Weights of a small contrastive image-text model.
Model: 64-pixel images, encoder activation silu, encoder width 384, text encoder width 256, text encoder activation gelu.
Training: normuon at rate 0.0023, 6800 steps, batches of 256.
Data: trained on regions of photos with short descriptions (Visual Genome), 203450 training examples, 8.6 epochs.
Rows from block 4 of the image encoder, named by matrix and row number. Rows with one number belong to one neuron. Each number is 128 + 24 x the weight over its row's rms, rounded and kept within 0 to 255. All counts start at 0. After the name is the row's rms in percent of the matrix's.
# fc1: MLP up (encoder.blocks.4.mlp.fc1.weight, 768x384), inputs 320-383
# fc2: MLP down (encoder.blocks.4.mlp.fc2.weight, 384x768, transposed), outputs 320-383
fc1.433 101 [152 140 153 168 123 108 154 127 117 117 109 106 136 130 123 110 123 138 128 157 122 118 139 117 117 117 143 137 105 138 126 159 151 119 147 129 159 127 114 111 134  70  94  91 127 120 147 161 155 101 141 116 121 185  90 154 136 134 131 117 137 146 157 120]
fc2.433 072 [161  81  92 148 124 113 147 149 122  93 154 161 152 131 104 148  93 132 145 148  93 142 130 117 111 152 124 127 141 111 126 110 138 133 136 101 162 119 131 122 127 155 108 100 127 159 131 112 128 140 124 112 135  81 140 184 122 128 145 116 172 112 156 110]
fc1.434 094 [159 136 137 143 124 152 190 149 144 116 108 125 120 135 141 130 122 125 133 159 123  77 138 109 109 138 140 129 123  61 148 139 142 138 153 144 121 119  95 100 125 114 122 128  93 113 133 158  90 104 141 141 106 131 105 128 117 117  99 160  87 102 119 126]
fc2.434 087 [116 113 122 123 187 115 181 135 137  82 114  92 139 134 103 161 131 157 142 138 178 163 153 123 121 140 124 150 137  56 117 147 127 147 153 158  90 144 131  71 115 132 125 152 130  98 136 109  87 115 144 121 146 144  99 122  90 162 149  77 153 162 160 123]
fc1.435 102 [142 142 134 145 161 136 162 117 147 100 119 151 131  84 177 117 152 132 154 140 117 109 110 129 118 135 120 137 122 144 119 125  82 156 158 120 133 116 162  95 134 120 129 170 173 133  83 127 122  99 118 111 153 179 154 166 172 171 131 111 100 142 109 104]
fc2.435 094 [ 93 157 150 121 149 115 153 123 126 100 140 134 157 128 166  73 146 125 108 151 155 108 137 102 130 117 125 158 133 140 127 125 128  88 157 139 164 169 145  86 122 131 104 143 119 126  94 136 120 129 128 143  97 133 135 183  95  95 112 132 121 149 109 107]
fc1.436 109 [122  90 126 143 103 127 155 142 111 125 134 152 182 147  69  79 133 120 139 133 131 118 135 131 163 137 114 149 161 115 136  93 128 146 200 100 121 122 143 122 108 119 105 182 105 125 113 119  98 138  97 148 143 116 138 150 122 158 122 113 112 115 126 115]
fc2.436 117 [ 93 127 146  81 109 124 126 132 112 100 130  88 134 104 102 149 110 118 105 121 157 136 104 108 128 128 129 104 154 104 147  44 138 134 132 132 123 146 125 154 121 149 170 142 153  95 163 176 106 146 153 174 108 114 136  98 141 139 161 113 107 161 152 143]
fc1.437 103 [154 101 124 173 150 129 146 150 123 120 134 120  99 144 145 138 164 117 120 135 133 123 136 128 141 127  90 124 131 114 129 154 160 115 157  84 110 160 116 117 164 120 127 137 131 136  75 134  91 106 103 130 103 104 151  78 130 143 105 125 158 111 140 152]
fc2.437 117 [157 141 115 161 137 112 118 105 142 150 128 103  94 104 124 118 134 137 120 121 123 117 155 107 112 140 151 156 161 109 101 113 168 115 110 131 134 171 128 150 121 128 131 158 163 129 126 145 115  97 140 153  74 146  91 168 148  74 129 130 124  82  90 124]
fc1.438 101 [139 133  83 136 143  94 118 171 135 160 112 129 132 147  94 120 144 129  91 114 105 152 132 127 163 110 125 142  80 151 140 130  96 187 114 214 149 119 143 128  98  90 101 143 100 149 146 113 105  97 123 130 133 130 105 122 134 136 100 148 117 135 121 148]
fc2.438 103 [ 84 137 112 125 109  90  64 110  82  92 147 103 113  88 126 121  89 124 131 117 138 109  93 138 108  90 118 118 109  97 127 122 152 148 112  72 172 100  98 159 104 125 136 135 151 129  86 138 122 113 114 120 130 106 109 139  61 128 116 127 113  95 144 139]
fc1.439 106 [124 105 119 125 161 140 132 158 121 152 144 131 131 128 152 129 154 123 108 166 134 134 125 174 138 119 140 114 150 106 111 157 111 103 158 143 102 116 136 124 129 126 161 151 123  81 111 118 130 100 143 123 129 102 136 122  89 139 148 191 113  75 153 133]
fc2.439 114 [127  95 155 131 137 143 174 129 121 141 140 145 151 118 116 121 135 143 143 132 119 133 115 116 149 123 165  93 155  49 120 151  87 136 169 100 151 142 124 110 141 126  93 106 146 173  90  97 103  97 122 116  84 160 101 174 103 125 149 142  98 118 153 145]
fc1.440 095 [158 168 132 143 149 110 142  92 142 120 117  71 123 141 137 138 146 157 138 114 135 131 111 124  75 140  92 120 149 145 133 131 118  99 162 123 146 115 173 125 130 121 120 114 135 137 112 116  64 132 109 110 136 138 125 116 144 117 113 168 124 165 137 134]
fc2.440 088 [127  88 127 169 104 126 118 158 154 133 148  91  96 166  97 141 142 159 140 128 141 191  92 137 172 146 125 115 115 100 143 114 127  85  83 154 115 142 159 145 112 122 119 114 108 123  91  94 140 120  99 123 156 155 133 123  83 113 141 101 141 154 122 118]
fc1.441 106 [121 148 127 166 143 142 111 114 177 156  95 141 121 167 167 155 111 178 102 131 105 142 124 159 128 127 134 122  88  70 110 137 135 123 132 129 136 116 126 157 149 142 115 105 162 163 171 129 123  99 108 119 139  90 111 116 111 121 154 131 138 185 136  56]
fc2.441 109 [148  98 146 126 107 142  93 111 170 115 115  87 153 107 132 142 150 146 158 126 139 146 114 142  75 141 154 141 136 106 121 165 111 122 127 146  99 133 140 139 147  96 140 109 104 119 116 117 156 128 148 135 109 136 160 148  80 168 130 118 100 119 135 157]
fc1.442 106 [104 184 141 135 157 122 101 152  85 111 107 130  52 142 103 143 147 140 147 155 125  94 108 109 159 111 166 136 114 184  89 100 138 136 133 122 151 143 160 139 137 134 112 123 104 128 142 127 157 140 132 106 138 147 113 154 112  81 117 136 142 173 118  91]
fc2.442 116 [129 123 101 194  89  57 108 117 127 116 135 115 126 167  79 130 152 128 120 150 120 100 146  87 131 156 151 136 107 204 166 126 111 129 113 148 134  89 111 110  96 106 191 142 149 112  93 127 163 113  98 133 122 116 133 127 114 110 124 103 115  68 120 130]
fc1.443 099 [146 130 105 120 188 174 152  66 101 105 124 144 105 115 131  88 139 128 127 139 164 110 124 145 127 121 128 114 106 142 159 130 129 121 110 116 143 130 124 131 147  75 135 139 137  92  99 159  90 154 128 138 111 119 172  94 137 145 118 100 103 152 120 134]
fc2.443 115 [104 134 146 136 117 153 115 121 161  99 139 110 119 144 126 167 144 130 156 118 110 122 166 120 132 123 119  93  60 147 112 133 142 132 194 129 133 131 111 132 141 156 141 155 113 151 130 130 143 135 113 173 115 121 134 110 109 122 127 134 149  92  82 163]
fc1.444 092 [163 124 139 117 138 147 120 143 120 136 107 154 148 186 123 138 156 103 135  96 145 119 149 139 105 107 155 135 107 112 133 110 146 143 149 133 127 180 144 125 104 100 142 153 143  94 113 150 138 132 133 100 103 119 150 163 139 124 133 114  99 150 130  77]
fc2.444 089 [166 100  95 119 106 107 144 101 108 124 148 111 109 116 124 101 124 139 111 146 140 122 162 106 149 113 113 199 114 149 134 139 130 163 123 146 112 164 107 122 106 145 134  86 139 102 136  95 100 137 144 113  99 129 124 121 145 154 116 163 128 131 127 146]
fc1.445 088 [118 158 165 130 119 142  96 136 123 130  95 112 136  85  88 118 136 124 101  94 112 130 127 171 121 108 132 165 132 138 165 127 118 136 106  78  93 116 112 101 104 151 130 134 129 130 116  71 138  95 134 119 124 153 141 123 116  92 174 176 145 137 126 160]
fc2.445 086 [146 170 120 118 130 154 126 147 163 147 125 123 147 161 142 193 100 128 125 161 129 137 138 122 189 154 104 137 131 124 162 136  80 164 108 148 130 113 146 151 135 138 133 130 138 125 184 131 145 178  89 131 139 140  88 124 131 134 120 148  86 141 157 111]
fc1.446 102 [116 149 104 131 129  91 149 179 164 149 110 111 106 141 134 131 158 110 142 120 158 112 151 187 166  97 101 139 134 143 118 117 153 165 126 111 120 138 111 172 123  96 114 167 131 121 143 133 177  87 131 135  95 106  70  86 164 102 104 109 131 179 129  96]
fc2.446 097 [140 155  86 137 162 138 163 115 135 136 144 152 124  89 125 132 117 116 117 146 161 147 130  71 110 143 114 126 165 147 128 165 185 142 177 183 122 169 168 155 133 105 127 114 117 147 119 116 144 155 103 125 143 133 162 152 108 106 161 148 169 157 144 115]
fc1.447 102 [120 114 126 139 113 150 186 120  97 110 138 118  91 156 154 124 130  94 100  69 125  95  93 173  98 178 108 140 173 102 119 130 103 120 100 109 139 118 198 139 161 124  94 151 128 139 133 105 124 148 106 147 147  83 150  88 115 140 146 139 104 122 144 156]
fc2.447 100 [120 138 148 122 132 130 131 132 147 110  97 110  88  91 134 146 106 137 110 125 121 113 127 134  95 140 118  95  81  94 158 132 127 125 158 140 133 135  89 139  86 113 128 122 125 144 117 105 108 145 149 142 126 141 139  82 130 164 134  73 119 125 134 151]
fc1.448 096 [133 170  99 100 114 123 131 135 110 128 122  89 133 111 102  74 138 154 110  99  84 118  93 129 114 138 142 164 132  96 131 103 116 166 160 144  93 132 139 160 137 133 102 145 138 128 120  80 128 118 159  97 117 148 169 139 150 126  69 134 145 115 137  70]
fc2.448 097 [107  92 150  96 118 124 122 131  91 116 146 113 145 131 133 163  89 153  89 124 102 103 145 134 104 123 157 128 156  74 127 136 108 133 115 152  96 137 110 114 123 134 110 140 122 138 161 152 166 163 153 188 101  70 121 119 152 119 129 131 121 143 156 176]
fc1.449 093 [127 144  93 120 128 143 100  87  99 103 125 122 142 150 112 128 133 137 125 164 116 132  86 116 159 140 157 173 107 152 140 119 162 123 121 161 119 116 122 127 115 119 133 111 116  85  76 156 159 121 154 126 173  99 125  83 117 120 105 170 127 126 128 136]
fc2.449 090 [123  91 111 125 114 106 126 108 148 113 123 113 167 133 172 162 125 135 161 133 109  78 116 133 145 141 161 142 109 146 159 134 134 134 145 163 119 134 141 128 125 129 111 105 123 136 105 127 138 132 137 151 104 111 150 110  92 148 140 107 120 122 129  88]
fc1.450 107 [144 151 116 104 133 147 143 139 108  84  89 154 117 130  97 117 145 126 126  91 142 173 144 119 108 143 150 127 148 149 125  89 114 167 148 111 118 131 175 101 111 160 123 120 128 116 121 128 126 131 135 112 116 155 126 112 158 120 154  95 119  97 119  82]
fc2.450 132 [116 110 115 107 142 144 138 162 108 126 151 155 144 125 137 119  79  85 119 166 113 154 125 102  82 152 117 103 164 116 118 122  77 106 136 107 142 119 122 131 153 118 129 116 166 120 132 156 136  84 140 128 106 135 103 135 166 147 145 123 142 115 125 117]
fc1.451 097 [148 148 130 134 119 154 176 165 133 103 137 150  88 119 132 133 152 133 109 150 164 143 148 132 163 119 110  91 172 172 139 124 141 160 142 102 107 123 111 129  67  95  93 136 132 101 162 120 148 168 117 108 133 128 146 124 128 109 159 109 127  88 124  97]
fc2.451 101 [144 116 140 135 102 123 127 122  89 131 100 105 117 133 172 128 113 101 138 109 138 139 133 107 108 153 125 166 129 110  91 144 161 124 137 113 130 142 183  87 163 140 133 132 165 109 131 108 124 127 155 116  94 131 138 128 105  78 128 164 157 149 119 173]
fc1.452 098 [110 156 110 127 155 109 119 112 134 108  76  85 113 144 163 102 118 148 104 117  92 184 151 154 123  74 137 143 141 111 122 156  87 106 137 127 122 100 147 111 128 109 148 103 166 152 128 197 150 162 116 163 141 138 122 123 130 157  94 119 113  93  89 101]
fc2.452 099 [154 119 124 145 106 147 135 128 101 144 174 118 122 137 107 103 117 133 113 153 101 110 152 129 111 128 141 108 143  92 182 148 103 138 104  96 108 109 113 113 108 154 128 138 179 104 118 123 156 157 110 118 140 125 137 117 150 114 112 134 108 115 107 136]
fc1.453 104 [129  87 142 128 123  86 139 114 119 109 135 146 171 129 109 130 143 159 122 119 139 153 114 104 130 132 177 107 133 115 126 160 103 119 150 165 104 128  85 103 124 155 115 151  99  97 156 132 104 142 118 131  94 120 138  95 135 153 127 156  92 112 115 131]
fc2.453 104 [104 143 138 117 171 104 164 131 124 135 105 108 100 131 115 133 112 108 132  89 114  91 107 140 156 115 129 141 130 121 102 172 144  93 121 154 125 127 187 127 110  72 139 122 144 118 115 109 142 122 152 119 185 150 157  90 127 187 143  49  94 168 107 177]
fc1.454 118 [124  96 132 110 102  92 140 114 130 122 123 149 139 107 125 149 151 141 140 134 116 121 110 128 140 124 114 124 133 136 116 158 107 105 122 150  85 113 143 151  91 112 132 123 127 126 137 114 102 153  80  85 143 155 129  59  89  47 151 108 135 169  97 135]
fc2.454 123 [142 126 130  97 160 132 149  84 133 154 155 120 104 136 108 153 127 135 152 154 125 127  94 103 136 136 157  97 111 111 139 120 129 140 137 151  83 120 135 117 156 146 181 156 151 144 100 104  86 128 138 131 158 123 151  88  72 137 132 125 125 130 121 122]
fc1.455 102 [152 174 162 138 129 131  88  93 179 190 114  91  89 119 130 164 114 128 100 111 158 100  99 133 121 142 156 157 173 122 109 136 134 132 162 136 125 109 108 149 162  79 163  88 155 136  64  94 123 120 149 121 106 149 131 156 130 138 131 118 135 141 136 152]
fc2.455 079 [126 137 144 124 110 166 149 149 124 134  74 102 145 118  99 115 103 101  99 175 105 151 127  91 122 169 132  86 119 119 123 187 149 109 100 118 140  93  76 138 150 127 129  76 136 119 104  94  78 166  99 164 134 130 134 124 123 106 135 121 111  93 138 138]
fc1.456 093 [ 76 157 121  94 161 142 142 145 144 157 134 123  98 176 122 150 110 143 167 114  90 143 166  76 173 147 116 105 115 109 136 123 189 147 114 109 139 113 154 137 102 133 102 162 152 177 124 130 135 135 116 127 101 102 126 100 118 139 120  95 169 148 125 105]
fc2.456 086 [155 109  93 105 135 152  89 118 111 127 100 128 116 124 135 157 102 140 130 121 134 105 131 167 122  93  87  95 170 105 118 130 128 135  71 151 159 141 119 121  97 170 152 139 169 136  91 130 148 102 126 124 151 144 159 108 129 160 139 135 182 172 147 113]
fc1.457 096 [132 150 123 120  98 148 143 118  88  82  93 165 117 107 152 143 160 120 106 130 156 163 100 139 125 118 149 125 108 126 143 167 141 143 140 188 116  76 118 121 113 111 112 109 140 142 118 175 120 155 155 138 113 138 115 149 154 146 133 120  72 154 162 111]
fc2.457 082 [143 113 104 108  69 152 135 110 151 139 168 150  95 117 128 140 124  98 133 131 129 124 142 141 111 144 118  63 158  98 117 111 138 139 158 144 106  88 106 153 107  92 136 115 122 105 174 122 169 127 135 129 126  88 105 149 107 141 129 133 156 168 121  94]
fc1.458 101 [117 149 137 127  99 125 119 130 113 153  63 139 130 112 124 142 148  99 113 121 136 117  94 102 132 113  87 164 136 179 126 110 133 124 144  95 134 112 114 170 123 108 134 149 143 134 118 112 130 165  91 114  95 122 122 105 137 121 105  94 108 170 135 155]
fc2.458 087 [135 119 122 137  96 143  81 143  81 169 144 132 144 121 136 133 139 135 122 148 123 143  83 139 133 149 105 110 159 169  86 125 125 112 115 135 126 107 121 146 169 119 117 138 130 165 107 101 105 144 145 113 160 162 104 122  94 134 100 123 139 103 110  62]
fc1.459 098 [ 79 129  91 129 130 141 163 124 149 116  96 163 120 126 160 132 146 162 106 158 132 137 129 108 150 140 114 150 137 148 107  83 163 110 104 145  72  85 106 140  66 134  91 171 142 101 153 130 132 141 132 139 131  98 116 121 123 119 123 128 153 105 152  74]
fc2.459 102 [120 137  97 124 114 138 122 154 108 124 113 110  77 160 138 153 143 161 107 130 147 126 110 126 123 133 134  98 159 112 106 152  95 129 124 128 137 111 130 135 163 141  88 119 145 131 131 149 124 104 137 116 160 117 130 127 127 138 121  82 118 105 135  98]
fc1.460 097 [ 92 155  99  98 128 150 137 105 174 148 110 117 160 165 110  79 152 135  89 105 165  89 138 136 121 128 140 112 123 105 144  83 118  88 120 149 197 117 107 102  98 170 119  94 130 146  96  73 139 136 174 101 117 109 133 156 101 143  98  75 124  83 130 144]
fc2.460 096 [199 113 211 110 106 108 133 116 141 143 156 145 179 125  99 138 153 100 127 134 150  89 135 182  90 123  87 131 116  92 143 126 130  94 150 102 173 144 118 136 146 121 116 180 110 121  96 105 153 118 167 152 128 160 135 109 132 134 119 106  92 131 104 149]
fc1.461 093 [168 162  83 146 174 106 124 134 154 129 167 122 167 121 121 122 143 148  93 140 113 118 123 110 118 120 110 148 141 121  29 109 163 111  62 128 127 124 156 114 156 134 128 141 129 148 119 152 130 167  93 100 104 106 135  84 108 120 185 134 132  91 143 165]
fc2.461 093 [106 100 164 108 133 133 129 128 143 142  77 108 149 107 122 130 134 168 146 167 176 136 177 111 134 148 108 113 126 118  53 141 149 146 182  82 113 107 105 152 130 136 144 160 100 172 157 138 105 122 131 129 141 119 163  99 132 134  90 120 122  98 136 113]
fc1.462 101 [102 158 122 138 134 140 121 150 130 136 147 146 110 147 172 129 126 138 133 116 116 133 155 143 157 148 110  90 130 159 121  79 118 110 110 120 142 124 144 134  95  72 153 144 102 133 129 128 161 107 149 115 125 124 115 156 120 114 130 137 150 127 132  97]
fc2.462 115 [128 114 150 145 107 124 159 150 155 126 105 107 137 152 108 166 173 134 155 151 139 160 101 131 140 127 113 139  98 138  86 138 146 123 151 148 173 125 125 103 142 152  84 129 132 156 130 124 152 104 134 124  97 137 134 150 132 107 146 106 167 128 103 158]
fc1.463 096 [ 93 109 147 129 129 121 162 135 136 130  91 102 159 124 127 152 115 137 118 129  95 120 116 156 119 128 108 164 143 132  97 122  67 160 112 130 160  96 114 122 149 130 137 139 108  89  93 100 122 106 143  99 151 134 124 144 126 154 144 136 112 148 104 157]
fc2.463 088 [158 180 136 167 119 144 126  94 107  76 146  91 148 155  95 144 144 154 146 145 168 138 151 150 118 134 140 108 139 138 136 156 150 181 113 124 143  95 125 146 156 125 129 117 111 114 115 166  98 141 110 133 143 152 132 119 142 148 136 111 108  82  98 129]
fc1.464 102 [155 140 117 105 108 143 156 126 134 172  99 155 150 137 155 113 137 160 108 148 146  89 127 153 171 133 139 117 188 178 128  99 161 161 175 144 167 106 117 113 107 127 160 153 146 165  68 106 100 108 141 166 140 134 179 131 144 133 106 159 133 115 119 143]
fc2.464 099 [132 138 147  74 164 107 124  99 145 139 143 151 145 126 148 174 123 131 144 158 153 137 125  93 152 149 133 103 132 158 128 102 168 120 122 147 127 149 132 102 117 117 100  88  87 154 108 124 126 154 152 147 142 167 100 140 111  94 156 124 107 148 124 111]
fc1.465 099 [122 132 137 126 139 116 132 129 123 151 136 135 146 129 121 115 102 146 145 178 145 147 163 149 107 107  73 159 129 129 159 127  73 113 117 105 111  71 123 100 104  72 134 117 141 143 147 121 147 162 153 119 139 183 119 107 114 186 142 143 113 139 107 112]
fc2.465 094 [107 134 110 135 156 100 136 120 104 176 132 125 142 177 140 105 112 111 148  94 135 173  97 155  95 124  99 133 113 122 161 109 132 144 157 141 111 104  97 157 144 191 138 140 160 111 138 115 146 147  90 100 155  70 120 137  92 131 171 153 104 143 127 157]
fc1.466 106 [135 112 117 131 171 166 129 145  96 132 127 169  82 139 120 127 154 106 116 132 116  80  93 141 112 109 184 116 147 132 166  95 134 148 155 144 142 126 156 143 148 165 161 120 129 122 137 132 125 129 128 137 137 141 122 103 149 120 111 125  83 120 126  80]
fc2.466 105 [107 117 183  97 122 126  71 151 132 145 110 104 116 168 115 108 131 142 137 121 142 156 151 121 160 154 123 160 116  91 155 121 128 152 133 112 143 100 132 142 131 154 110 134  93 131 120 185 116 170  98 162  87 149 102 115 136 115 122 168 126 158 148 171]
fc1.467 105 [156  87 111  94 111 149 147 135 119 104 163  95 115 152 100 120 133 123 106 143  94 108 131 148 133 130 119 111 152 139 139 102 146  46 142 111 101  96 154 148 156 120 122 140  81 152 149 122 161 119 117 145 122 123  85 136 149 143 100 143 146 125 157 146]
fc2.467 115 [ 99 107 175 125  92 125 132 129 135 137 127 122 103 136 174 158  81 105 100 113 128  93  96 110 106 120 148 109 144 108 140 121 129 117 160 103 155 126 136 149  70 115 125 179 153 134  98 160 112 137 176 108 150 129 134  92 136 171  97 105 155 125 116 103]
fc1.468 100 [131 131 110 129 121  92 113 115 147 144 100 141 103 134 134 135 135 137 124 108 142  92 108 116 141 106 126 128 143 124 142 141 127 139 190 137 133 141 137 121 147 145 150 103 130 130 174 174 130 163 166 116 133 117  95 118 112 138 105  90 130 114  91 121]
fc2.468 099 [112 128 162 129 154 124 149  78 136  72 124 131 146 110  88 100 124 130  97 125 163 116 101 139 129 122 140 122 143 120 150  98 143 171 101 120 150 128 148  96 126  97 108 160 139 138 148 178  81 110 157 171 112 146 151 112 105 127 113  88 121 159 130 168]
fc1.469 105 [132 112  94 131 176 132 139 123 151 159 103 146  96 102 132 133 137 167 124 119 144 169  93 116 140 137 155 112 104 129 150 154 127 112 141 121 163  93 135 117 128 129 155 158 152 111 102 105 116 111 107 167 135  88 131  99 123 143 111 126 130 142 119 140]
fc2.469 104 [139 136  61 114  80 139 104 142 103 102 124 113  91 158 146 120 121 107 147  97  87  99 145 121  94 112 128 142 128 146 145 129 130 108 126 158 164 129 120 118 131 123 125 133 109 143 103 130 120 140 156 104 116 128  87 113 106 143 132 113 159  69 125 152]
fc1.470 096 [170 132 129  77  88 103 150  86  96 146  88 129 138 121 105 180 153 110 108 102 136 127 126 158 147 140 128 147 127 153 128 142 158 161 124 138  97 142 118  40 126 143 155 137 150 124 137 133 119 114  85 105 173 144 181 156 102 120 143 133 135 137 135 128]
fc2.470 097 [ 64 136 145  74 108 113 120 140 125 148 148 101 136 150 153 133  91 128 103 133 130 152 138 152 136 137 173 113 106 116 112  89  99 137 116 133 138 155 105 123 157 114 133 148 109 144 101 155 119 171  97 132 160  76 124 157 107 125 124 122  98 179  90  96]
fc1.471 099 [103 104 110 165 162 124 164 109 102 151 106 182 153 154 111 164 144 102 111 156 149 152 141 151 156 110 157 123 152 128 112 102 135  94  74  98 155  86 127 147 127  79 127 173 130  88  95 132 117 138 126 120 123 123 128 118 134 121 126 165 165 107 120 106]
fc2.471 106 [115 125 125 133 142 159  84  92 125 147 124 131 133 121  93 106 164 123 149 103 143 111 140 153 104 135 103 146 126  94 127 110 167 136 172 148 131 145  87 149 101 165 110 145 108 158 128 109 149 128 128 142 116 112 134  95 113 123 126 107 110 149 120 160]
fc1.472 099 [145 132 121 135 141 168 133 138 113 127 110 147 148 165 110 144 128 150  71 156 118 154 119 122 122 115 156 115 118 142  72 153 173 102 159 108 149 134  96 101 106  82 138 136 133 124 136  94 100  89 128 145 133  85 125 122 116 135 143 120 131 146 127 148]
fc2.472 115 [111 169 120 106 165 141 156 118 129 114 110 105 127 159 145 103 150 123 144 131 104 130 121 118 112 131  80 122 110 114 140 168 148 125 106 196 146 112 151 175 125 145 127 125  85 164 152 110 142 153 148 176 143 141 118 130 143 168 109 137 131 145 120 127]
fc1.473 100 [ 98 153  90 106  76 125  98 105 165 160 103 114 137  91 144 153 138 115 147 133 150  92 141 107 126 149  95  99 128 114 130 143 127 166 132 100 114 123  91  80 148  97 105 162 122 170 144 144  78 145 137 172 129 134 171 145 117 137 116 108 136 130 126  89]
fc2.473 092 [ 93 106 122 113 101 135 172 128 127 100 143 135 107 136 143 137 139 130 168 122 164 154 142 148 163 120  90 128 177 143 144 134 111 148 155 140 109 128 125 127  93 113  89 111 112 111 148 115 125 140 102 151 145 122 125 100 115 135 105 103 113 136 130 141]
fc1.474 102 [132 138 112 142  99 124 120 151 144 118 110 117 145 120 136 139 130 159 111  85 116 160 172 141 112 118 108 122 155 105 155  93  98 143 145 153 109 107  98 107 109 122 156  93 144 115 160 112 120 118 138 183 117 124 127 147 107 118 162 138  90 131 161 158]
fc2.474 108 [162 144 102 138 147 132 148 138 133 134  99 139 151 146 140 144 138  68 130 105 116 107 128 135 101 104 103 180  76 118 131 123 132 167  97  83 164 145 146 156 130 125 148 117 146 123 142 136  96 132 126 120 129 121 116 144 139 112 133 135 125 156 126 139]
fc1.475 092 [123 129 136 146  86 117 116 109 127 147 125 154 126 155 134 134 142 134 103 173 147 160 122 178 149 146 121 175 122 152 165 113 125 152 157 116 135 136 112  99 182 138 131  89 126 112 163 128 128 129 131 140 143 131 108 127  96 175 143 146 119 135 139 103]
fc2.475 092 [119 129 113 106 108  96 110 153 136 124 153 128 136 108 152 142 138 140 132 123 127 122 137 130 145 162 126 139 110 129 141  68 128 142 102 120 134 103 107  78  86 120 134  90 125 117 170 115 120 115 138 155 145 123  87 156 102 176 150 158 106  89  99 109]
fc1.476 106 [129 140 148 123 114 119  79 103 121 186  83 103 147 137 103 140 116 184 127 123  95 150 140 141 115 132 156 153 174 118 118 177 144 120 124 146 147  93  91 153 125 112 115 131 115 153 144 120 170 112 136 168 133 111 132 103 141 120 117 160 125 113 158 154]
fc2.476 128 [105 101 100 175 144 111 113 173 102 132  89 134 128 126 103 163 107 126 134 136 134 121 169 129 126 106 122 133 115 126 133  73 121 143 191 172 157 104 157 156 162 121 105 137 110 146 129  77 148 112 121 122 155 126 117 113 125 112 147 118  67 125 135 121]
fc1.477 093 [100 121 167 127 107  86 135 175 136 133 118 112  98 103 117 132 192 124 122 115 151 179  91 114 147  72 144 116 153 169 118 124 119 114 105 121 122  85 158 168 106 114 117 140 118 142 147 123 154 125 122 123  87 132  79 139 149 100 166 104 144  99 149 102]
fc2.477 082 [162 135 110 122 174  88  94 104 129 163 119 125 140 147 134  68 153 119 137 132 145  92 101 154 104 143 118 152 161 165 134 116 119  99 158  88 135 135 114 147 171  81 115 137 163 161 156 109 118 130 121 163 134 127 109 109  89  81  87 113 131 172 114 172]
fc1.478 103 [108 121 124 126 116 112 148 118 150 119 135 119 107 103 148 155 121 109 106 171 100 175 155 129 128 142 101 117 154 155 121 150 140 111 110  96 156  77 107 115 160  84 163 135 127  94 126 158  92 123  95 123 141 132 130 121 158 118 183 113 130 134 145 175]
fc2.478 106 [ 95 117 115 119 142 130 136 145 147  91 121 111 117  77 145 120 131 136 156 123 136 129 141  88 160 115 125  75 147 126 110 114 140 148 163 145 135 140 144 139 104 109 127 122 115 118 122 138 119 143 111 100 144 131 131 126 146 140 145 181 167 103  94  92]
fc1.479 101 [137 180  73 132  92 127 103 152 117 147 133 155 117 169 135 149 140 139 105 138 153 114 130 184 126 126 136 142 165 143 169 129 111  80 180 167 121 111 113 136 143 127 115 126 138 117 137 141 159 160 158 130 192 126  53 105 102 140 110 112 139 111 130  96]
fc2.479 083 [140 111 143 145 121 165 151 137 132 124 171 176  95  96 155 108  98 158 122 147 158 128 121 108 126 158 144 109 147 163 156 108 130 135 110  96  95 119 157 133 124  81 108 116 118 111 129 140 145 168 109 157  83 129 121  98 136 153 103 105 133 122  98 132]
fc1.480 101 [127 147  96 136 144 153 129 100 163 106 117  96 140 133 153 109 135 121 165 131  96 113 112 170 142 143 143 113 129 128  79 165 121 161 145  98 120 130 161 151 107 138 142  65 128 145 125 123 129 143 127 141 123 134 170 191 167 121 107 109 115 131 157 136]
fc2.480 111 [115 148 105 171 158 124 122 123 128 103 140 133 121 123 143 141  92 120 153  92 107 138 125 166 140  74 153 161 117 162 106 115 140 130 103 155 135 117 123 157 149 146 130 114 114 127 140 168 106 110 140  84 110 166  92 126 158 138 130 188  79 129 151 120]
fc1.481 093 [101 126 104  96 130 139 117 102 136  88 128 136 120 139 110 162 133 153 117 124 148 148 146 136 137 100 150 121 132 124 131 127 208 126 120 139 157 144 104 110 100 131 115 135 105  80 135 154 185 135 122 106 113 126 126 121 145 175 171 121 151 153 137 114]
fc2.481 088 [163 101 126 145 134 130 102 181 107 135 139 152 116 137  93 128 139 124  96 130 173  91 116 121 132 111  98  93 128 154 127 125 159 126 185 150 138 127 105 166 149  96 103 152 103 141 100 103 161 119  90 147 147 119 118 124 135 137 143 160 139 123  85 124]
fc1.482 096 [115 113 136 101 128 124  96 124  76  74 131 137 176 152 104 137 144 134 130 105 167 124 119 128 113 104 144 133 124 105 145  88  97 119 162 110 135 135 146 105 129 149 115 129 142 109 128 120 178 128 113 118 136 175 118 114 100  57 143 112 104 122 109  81]
fc2.482 074 [158 168 128 152 150 142 136 135 161 150 134 130 112 130 132 130 138 107 110 134 137 137 126 128 131 108 153 150 137  98 131 129 102 193 104 120 145 141 141 106 107 139 146 144 130 118 190 145 149 162 130 153 161 118 154  86 165 103 145 126 117 135 142 123]
fc1.483 097 [151 130  78 143 173 119 103 116 163 105 105  98 148  94 164 102 180 144 138 129  98 115 124 142 131  75 156 141 129 120 103 117 134 119 103 135 134 119 155 149 136 104 128 107 126 144 157 124 100 141  97 134  96 168 107 112 152 105 145 111 122 107 175 173]
fc2.483 084 [104 148 145 127 153 151 149 101 116 111 122 102 182 119 116 146  86 133 148 166 127 102 166  75 149 104 152 125 150 113 100 116 144 154 121 108 149 134  88 133 115 131 102 103  71 147 172 125 139 157  92 114 173 105 113 157 114 104 168 145 114 147 140 119]
fc1.484 106 [134 120 134 157 129 168 124  93  89 150  81  96 154  74 116 154 149 153 107 138 134 130  95 121 120 146 137 109 143 119 135 162 168 146 102 120 112 128 147  91 130 146 134 124 127 129 116 119 121  99 154 146 112  93 106  98 118 110 155 125 125 172 113 140]
fc2.484 108 [140 184 117 146 134 163 128 137 137 149 134  85 146 132 158 166 116 102 136 152 151 132  85 143 121 127 103 149 141 114 109 157 161 137 111 152 140 109 140  86 107 126 129 108  61 116 146 123 116 150 148 124 170 166 164 112  96 134  96 114 110 127 107 135]